From a checkpoint of a small image FSQ autoencoder.
Training: muon at rate 0.0094, 5500 steps, batches of 128.
Rows from block 1 of the decoder of a small image FSQ autoencoder, named by matrix and row number. Rows with one number belong to one channel. Each number is 128 + 32 x the weight over its row's rms, rounded and kept within 0 to 255. All counts start at 0. Numbers have three digits each. After the name is the row's rms in percent of the matrix's.
After each channel's rows are labels from the 100 images, of 14976, where the channel reaches its highest value: "responds to" is what is common among them. Only what is clearly more common there than usual is listed. The data: stained colorectal tissue patches (NCT-CRC-HE-100K).
# convs0: first 3x3 conv (decoder.mid.1.convs.0.weight, 64x64x3x3, each kernel summed), inputs 0-63
# convs1: second 3x3 conv (decoder.mid.1.convs.1.weight, 64x64x3x3, transposed, each kernel summed), outputs 0-63

convs0.27 092:118169103131160144112111142130122027158102096110193167161197127158108163153105097152107176108111181114148074126171132122115113140063132109134137200071124132160133140155113100140131090154111130
convs1.27 087:160094116143071177195125135129120136120122145118081124108090105097164068087157142122073148142164113151108131135075141116158157147202160157091080120162101090093160153118141129120093156090207106
responds to: tissue: adipose tissue

convs0.14 085:145121112102094076129131104143144052096147151173144113112132125125102113180126172129155102096096127171093084094117215082148145114142119168072125144134097130125170167104163198147151166160183116
convs1.14 096:071179122155120201125156158139111131087108109144115145138107113098131105114089042146131155118132094137176113117133116151109046145102108142148208102109106102077063137159162136134161138101095165
responds to: tissue: lymphocytes

convs0.56 127:163081139137119083124188033140145124153163138108131146147059107049117129113136158150133128165086074112094106172120081123138156156130160128102141142123164110098111095176177138148126095092125073
convs1.56 100:157147140142145168179089092091112210105148106162136104156094114189098146140134172100115177117100090132147169108114073179167134139188138161163088144126165132099139129161136178122154149107172077
responds to: tissue: mucus

convs0.19 072:154199109084169120169160070130110042133187101110133123153140153184090097154104139141128086103138165167200155142176103134080100092138161138145126121112122117175148078129129120083139140139127150
convs1.19 090:138153185134098153123127102126139134102149111160108133104158132087198094173144073132129166104132146155131168209094191160178071124132123119120100140161083152085160189181140131172108157133159140
responds to: tissue: lymphocytes

convs0.34 052:163136103154099104147177109118120090162130093065112123154101148201112109159156143100146040115174129116123191145065090152086115110130104082128124095116128111111090134128084153096159132105154196
convs1.34 071:088115151130124170123156101102122131165160151170130173130205136038163134162152119107071159146159134133099085143088137070120129158110146204140113156138132129151115139141151065159104196151140146
responds to: tissue: normal colon mucosa

convs0.16 075:127140102033086090116160084140151120143150090214107186126140146187065127133104073160167133143173142117130128091138157106076123111166146130137111167096141116162116105135144095107104130116135070
convs1.16 079:131113195170144148175136144113137088081160090156143088097173105124158113158114137130105129015134122164157159168114136178189113123117113105178130123153089165106148204150135114099127117142114146
responds to: tissue: lymphocytes

convs0.7 061:116192137158130120121164119145101044073166143116163133132061135127134161136099100092137084111169157146161120151145145098163096117098163141106143097141124146038116143137168101118212110138093163
convs1.7 082:129121141089130163093152134159178130144107117088118200130190140092155159135113128119120172167102130179134100111107128153174192115142086078193159106169143148107095091087155121180137146099148195
responds to: tissue: normal colon mucosa

convs0.32 060:130085095115132104147169083135142096091132066117109154101075155142141145115151141066124103084167123125181195125123164127054125103136163095120105120127172160149113120106083145099199144171162183
convs1.32 061:063155160140101123169143184157131155192157176170111173115156093162128141129136099093118180136127136171148096089092090085133167171126090133135169134105174108119110160129173070136103119151153062
responds to: tissue: adipose tissue

convs0.35 066:093088057161106126132125071139172139112076116061167120184119124153123105091183158156108156140106154117092115097084098147154146117128124089123168102095152090180154133171078144147060125104154114
convs1.35 091:077133153132096086087139092117067116139161113198077153110119123120135177158105086131189094096109161109157179160132163142144159112158133095182121130161117163098109183121169127097123135197088157
responds to: tissue: mucus

convs0.29 078:110105109160148170126104158150136170115079122105088107102164069127092116073161115143101133158106123122117098127113090137137118176169108124208113060125080085148110093076114107147042104140111087
convs1.29 087:127185129113151087145088172101095046146132090112114127148072170156095137181130136165144140037147129118122113152112125127134114073107222154143127163129155170068134144106134118125142099135159124
responds to: tissue: normal colon mucosa