{
  "image_size": 48,
  "encoder_activation": "swiglu",
  "encoder_moe": "top_k",
  "encoder_num_experts": 4,
  "encoder_shared_expert": false,
  "encoder_depths": [2, 4, 4],
  "decoder_activation": "silu",
  "decoder_attention": false,
  "optimizer": "muon",
  "muon_scale": "original",
  "max_grad_norm": 1.0,
  "batch_size": 128
}
Rows from block 3 of the decoder of a small image FSQ autoencoder, named by matrix and row number. Rows with one number belong to one channel. Each number is 500 + 25 x the weight over its row's rms, rounded and kept within 0 to 999. All counts start at 0. Numbers have three digits each.
After each channel's rows are labels from the 100 images, of 14976, where the channel reaches its highest value: "top examples" is what is common among them. Only what is clearly more common there than usual is listed. The data: stained colorectal tissue patches (NCT-CRC-HE-100K).
# convs0: first 3x3 conv (decoder.decb.0.1.convs.0.weight, 64x64x3x3, each kernel summed), inputs 0-63
# convs1: second 3x3 conv (decoder.decb.0.1.convs.1.weight, 64x64x3x3, transposed, each kernel summed), outputs 0-63

convs0.24:519497562495493564453506501519452500464507518455559508503480464512491493494525494489516538498476499504490505482489490487494513542483463536479521446504489527498457502521507502498497488533506484
convs1.24:510505465516538447536472455483542523482497468503469485468492508472499489527457498513491480494544483461509500515486507516498531470526498482495484515448462456472515504504493482507487474453479475
top examples: tissue: tumour epithelium

convs0.21:549464503496544485500525502532451510503479519509474505469504453513487498512486530526481523492490497486465458485527493502448513504557468511472486483475527464551469507498525533482479498510514499
convs1.21:469492503517455513501471485505496535486487510517525487534463504509529501476497478498533461492486532476544504537491454509500485514467500479554471547529459501471530529484489467534498459485494518
top examples: tissue: tumour epithelium

convs0.22:489535509498478499515528519486514498548535478497426486508473519471482524492505517449470514469525524534503488526521495492453476518493535473500477460505498465477492545487490507481487515501547476
convs1.22:519480465536470480476476460489480516493485504490516522513433488553502490475489503498520500517477471443530467464501524532533473474491477517479495525512495482498536470493469494489509444511476506
top examples: tissue: lymphocytes; tissue: normal colon mucosa

convs0.37:518479462511485455464513453465489522525542511507488529505442495521520513502489466502497471492497508517504523513495475475515498513493512460489483407466488479496505523509486516494503547529487507
convs1.37:518537505485547469524551509524543516483494479525509463480554473494489545476538494511475504496496478455479523498471507495519519529551497513512495526528521522465489497515526473504533480502532500
top examples: tissue: normal colon mucosa

convs0.47:480480481505484502500573510483516498510463537505443548488515485530502511516540542503505451481472469510496461487503493486525503513498479502524483499560484537487532493497521518503519482461519481
convs1.47:466494483513484462448461465556486492519497494510510501515433549478501487489456485490487484514494464468504499494511539486448506514504476516483536507478502487471499537492448492498520481495484497
top examples: tissue: adipose tissue

convs0.36:498476426504466498483517455465490496496484509490518501502489469511512513495575516509510500521478518513490499536484448511520456518469479476500468461513480512475508495489490487499529473444527491
convs1.36:520510513463491485502488490519509491493554524481511501513505485494519529475460508481453489481500488491477457458520539522484534505572540540517529514520511555486510487482492520482482487541499477
top examples: tissue: tumour epithelium; tissue: normal colon mucosa

convs0.6:473497474497499486471513476524483523500511544533513500470426503489495512518503529550492505548505499504481497531497476488505498453495511498490485480519486516509477530475538509500530565523557527
convs1.6:524487530508529516529485535447503509477487486456481481556571500527481491462529481461504505465509497482528500515518483467508483523511514527501507525486514477463513477540457512502489512516485476
top examples: tissue: tumour epithelium

convs0.8:532495490493478518510510477487505486481566502510521497508532530472484503481489498479499538541504543463502512516512427499479519452535512509463498530512463467482460544492474480481492521493505495
convs1.8:449497505531497507474544509543477476545478468490482467538473474511487503477494511481459503465474487533473519472510523502525460525518516493519503456490527510539504459499541516496469498514531487
top examples: tissue: normal colon mucosa

convs0.7:499486467481486506480546467556499488488486525486482520494514497486498520480490472498515500497482521463483454493475523482538459483470512508561488514446496503544490480507510473493542537538481468
convs1.7:490510542499524494488455506446513539517513502525513471574548511491514501510494509487477455513516467541507535500524493511487558504502494484506520559531472516485503520519520503494481483487499497
top examples: tissue: normal colon mucosa

convs0.50:514540523494471528486542496492454474476466497510502531458472524493457542465461467472475483468503486530496497494480508522450489510503545496481493504522490498467514538525472468508476469496521497
convs1.50:473496485493494467503432499476530465530493485463486540519491495509547446510463517476470524503541531461514488487482500501522489516505463483484516480455469474504478457478486534506517496493499495
top examples: tissue: smooth muscle

convs0.9:490482514492499496485509500449507477487554514513530511536469482488430492492501506465461559522485501486512520510533464467509511487477480491468487549518520506510478452499517508494530495466531478
convs1.9:503497469472507535489537518550510487475489471481477486482509486542544521517493513509537495448523519491464561511474513497505484508521523510545527466469520511515516509493557489491464520523502494
top examples: tissue: mucus

convs0.5:491503483491527515543491460488526484493512540497482481506471432470511520509464512506508475512495505500487519507581502506544508521495505485489518472530495469544480463511538495506482530531462509
convs1.5:510488521492480480475532479443483515521440500487503488539521547507494494460488489500463499532497504488530492525469439477484489449529492513517484510481506532491533556480488513515492472518502513
top examples: tissue: lymphocytes