config.yaml
model: "image FSQ autoencoder"
dataset: "stained colorectal tissue patches (NCT-CRC-HE-100K)"
train_examples: 90422
image_size: 48
crop_scale_min: 0.7
horizontal_flip: true
rotation_deg: 5
color_jitter: 0.1
bottleneck: "fsq"
downsampling_factor: 8
encoder_arch: "poolformer"
encoder_norm: "layernorm"
encoder_norm_position: "pre"
encoder_activation: "swiglu"
encoder_parallel_block: false
encoder_moe: "top_k"
encoder_drop_path: 0.15
encoder_num_experts: 4
encoder_moe_every: 1
encoder_expert_mlp_ratio: 0.5
encoder_experts_per_token: 2
encoder_shared_expert: false
encoder_patch_size: [2, 2]
encoder_depths: [2, 4, 4]
encoder_widths: [80, 160, 320]
loss: "mse"
latent_channels: 4
decoder_norm: "groupnorm"
decoder_activation: "silu"
decoder_weight_standardization: false
decoder_widths: [32, 64, 64, 64]
decoder_blocks_per_level: 3
decoder_block: "basic"
decoder_attention: false
decoder_upsampling: "nearest_conv"
levels: 5
residual_init: "none"
optimizer: "muon"
muon_scale: "original"
lr: 0.0094
momentum: 0.95
nesterov: true
orthogonalizer: "newton_schulz_5"
adamw_lr_other_params: 0.0026
grad_clip: 1.0
steps: 5500
batch_size: 128
epochs: 7.8
lr_schedule: "linear"
final_lr_fraction: 0.01
warmup_steps: 160
weight_decay: 0.1
adamw_weight_decay_other_params: 0.01
Rows from block 5 of the decoder of a small image FSQ autoencoder, named by matrix and row number. Rows with one number belong to one channel. Each number is 500 + 25 x the weight over its row's rms, rounded and kept within 0 to 999. All counts start at 0. Numbers have three digits each.
After each channel's rows are labels from the 100 images, of 14976, where the channel reaches its highest value: "responds to" is what is common among them. Only what is clearly more common there than usual is listed. The data: stained colorectal tissue patches (NCT-CRC-HE-100K). In brackets: how many of the 100.
# convs0: first 3x3 conv (decoder.decb.1.0.convs.0.weight, 64x64x3x3, each kernel summed), inputs 0-63
# convs1: second 3x3 conv (decoder.decb.1.0.convs.1.weight, 64x64x3x3, transposed, each kernel summed), outputs 0-63

convs0.30:511482469453474520480487459496484503505484457499508535490528476483530502497504488436495497475471493521468500504506527459492483512480505478513512483532503478513484472453542470436536492459515505
convs1.30:507517514511499484480520532493528484514525479481522510489500495461478469487497522584479513532522489521539524477481472504516501482515520515478472528445496543512543518492482544514460499535526493
responds to: tissue: smooth muscle (48)

convs0.51:468495509473508502481502485527507494488498506521479545519488485469541488498506464510485524509464466507529510496469582524490503523517498498464468494477504484498491533488402495501489503484478495
convs1.51:522579513451506503457499510503517485501525505488485489478497509534479540520514548515506543525504486499488470496500474481496477507508494513485524493533509517488490484507409513544520477490502504
responds to: tissue: lymphocytes (98)

convs0.3:466482521512460532542510414516507470487493504479462497491528499497481515497458499498488506516487473504527513466493500507529461506517492467546525494496505528494508457537486491501471467468473465
convs1.3:537541523508493469491490562527511506508460513497532546443511506494532502490496450515475521474501536498515476486487491494495480496517503542476521447484531499507480520470495476507507536546486513
responds to: tissue: lymphocytes (85)

convs0.57:516539493498482486528499538512489478474490503510515479513531479468514496515517539474487516494489495483536511483531465447522467505481490459542481506494521559536490493479558499453498481517482458
convs1.57:482508501487476496461476487465508491542531519520462513473492495507454506458512499468516499491476474513489514480462490559458509504512481541465535467493478459486489496525458493509496515450501535
responds to: tissue: mucus (35)

convs0.40:517445452485534514489502473495512519496498500521475502504547521514512489512528491518475466508485491504507521509491510507538501496506506444476497495510492511462541457440478489519473582502510487
convs1.40:485513496528465505501472508501487473493525478481501480520464520523486471512489504485509456498545440509511471483513477497463507471542508484516491534502460465463524510542510451443509531482499478
responds to: tissue: mucus (41)

convs0.48:493523512458471498460494557456532472486468490487465524514489500524518523453448501506457502500485496514520486511477489504483523512494462529468456531512524497511508546477504470524488498472517473
convs1.48:463527478488491493490505434466483502522529515481504491474516512481500522518511524472520493496501546520490453507483502502496502568513509457545499483479482469468493479531469490461548509525502530
responds to: tissue: lymphocytes (87)

convs0.35:477531507523440493490498435502514483492508485491516496492517537484480503496492522494472494496521530516565531479509518481523516483486466461534535488484507488546513537548483469498469481493491537
convs1.35:519507480474524492517498509491495495492501513526494459507518471536496477504508480497534514503461528474471505502491474492466498537485535499481464551518487556457536416497466504524523513489515478
responds to: tissue: normal colon mucosa (45)

convs0.29:480472510490497484492470480496488506505509487489542515499508523495507491518497525478504546469500523501501486541473524504528516476504522462435536508496471463505522497447505422493500454461489472
convs1.29:519506534506489485508530503536496471515474512512460522494495495459538512471495522545481452508521509511506521471486485506523483502473497539524489498495536515494496488508537564495456529568535509
responds to: tissue: lymphocytes (49); tissue: debris (27)

convs0.22:508475481540477492538490503510494484516510512480513513471483484520503499498470503510477500498544513470514496509510463491482472492501511477466522557509510439491523480441526474448487444530459479
convs1.22:494499532446509499462533496506500516452484522541485471505511492511480542524501494454512505506474509509504533522503520497498497548481520556544529513513503567516487516515453490494528494472500517
responds to: tissue: mucus (46)

convs0.54:526503535548536500492493542489496513501512536486468499548531513477526481525514524529529521508566506485484479509496509494489487478471532495462479436485488481465468541489496492529508513478476500
convs1.54:463477499469464510511538461483492543506500502461495492483457487506502489508511511464481441524491497469546496530517522502511533548514476495536484524504493490490534489515538500460528500547519471
responds to: tissue: lymphocytes (72)

convs0.13:477525517498488507509470477523490503433514484521487471499534518491486487506499496512485462455493449494474512519477487505445459512517474530537492523513492522502564535498494537496552485492509490
convs1.13:535498494511474470478551492518496534543464482522466503490484491491475519471507486485529523535468488513524473547527505514480536464507526488471526464467529476457458495494495499519497519475474534
responds to: tissue: debris (28)

convs0.44:478496480492511564543467471493517531480511548505514493480487492504506482499480460470487516488491503480492481537576468506473535520514541490494495450497479515501544502490515470473470485498521491
convs1.44:506481519529473462502527523504489481497480470513454503495510486502471521466531544537550539489536491509523522460455466486513483499490479509505493508517545546476487498485502537518522536531514533
responds to: tissue: lymphocytes (74)

convs0.28:505519551447503514517519504482480486515492501469494461515499499495530489499478520435510516490456478491503474503486461512494539478551508495499543450494528464490483506456514482472497478537530495
convs1.28:528513482534513470501479505540514472526507499502556519470524498485529484492515480529466510534553538519491522521478508539525472538491496523498493518474445537491499496509510554531507471497521519
responds to: tissue: lymphocytes (44)

convs0.56:540489522487496495508503493516448520504499515504511444518475455543478515510461519530511495505540465492508541510509484517480515491526532504446518533488493492567458472512501473530497520516510488
convs1.56:490476536539489502486487511497530506508501497493458534474511551498505491505562512478506529488471456510512470470454515498505512483474444491529526460503519493450514514500507515456469482471482518
responds to: tissue: mucus (30)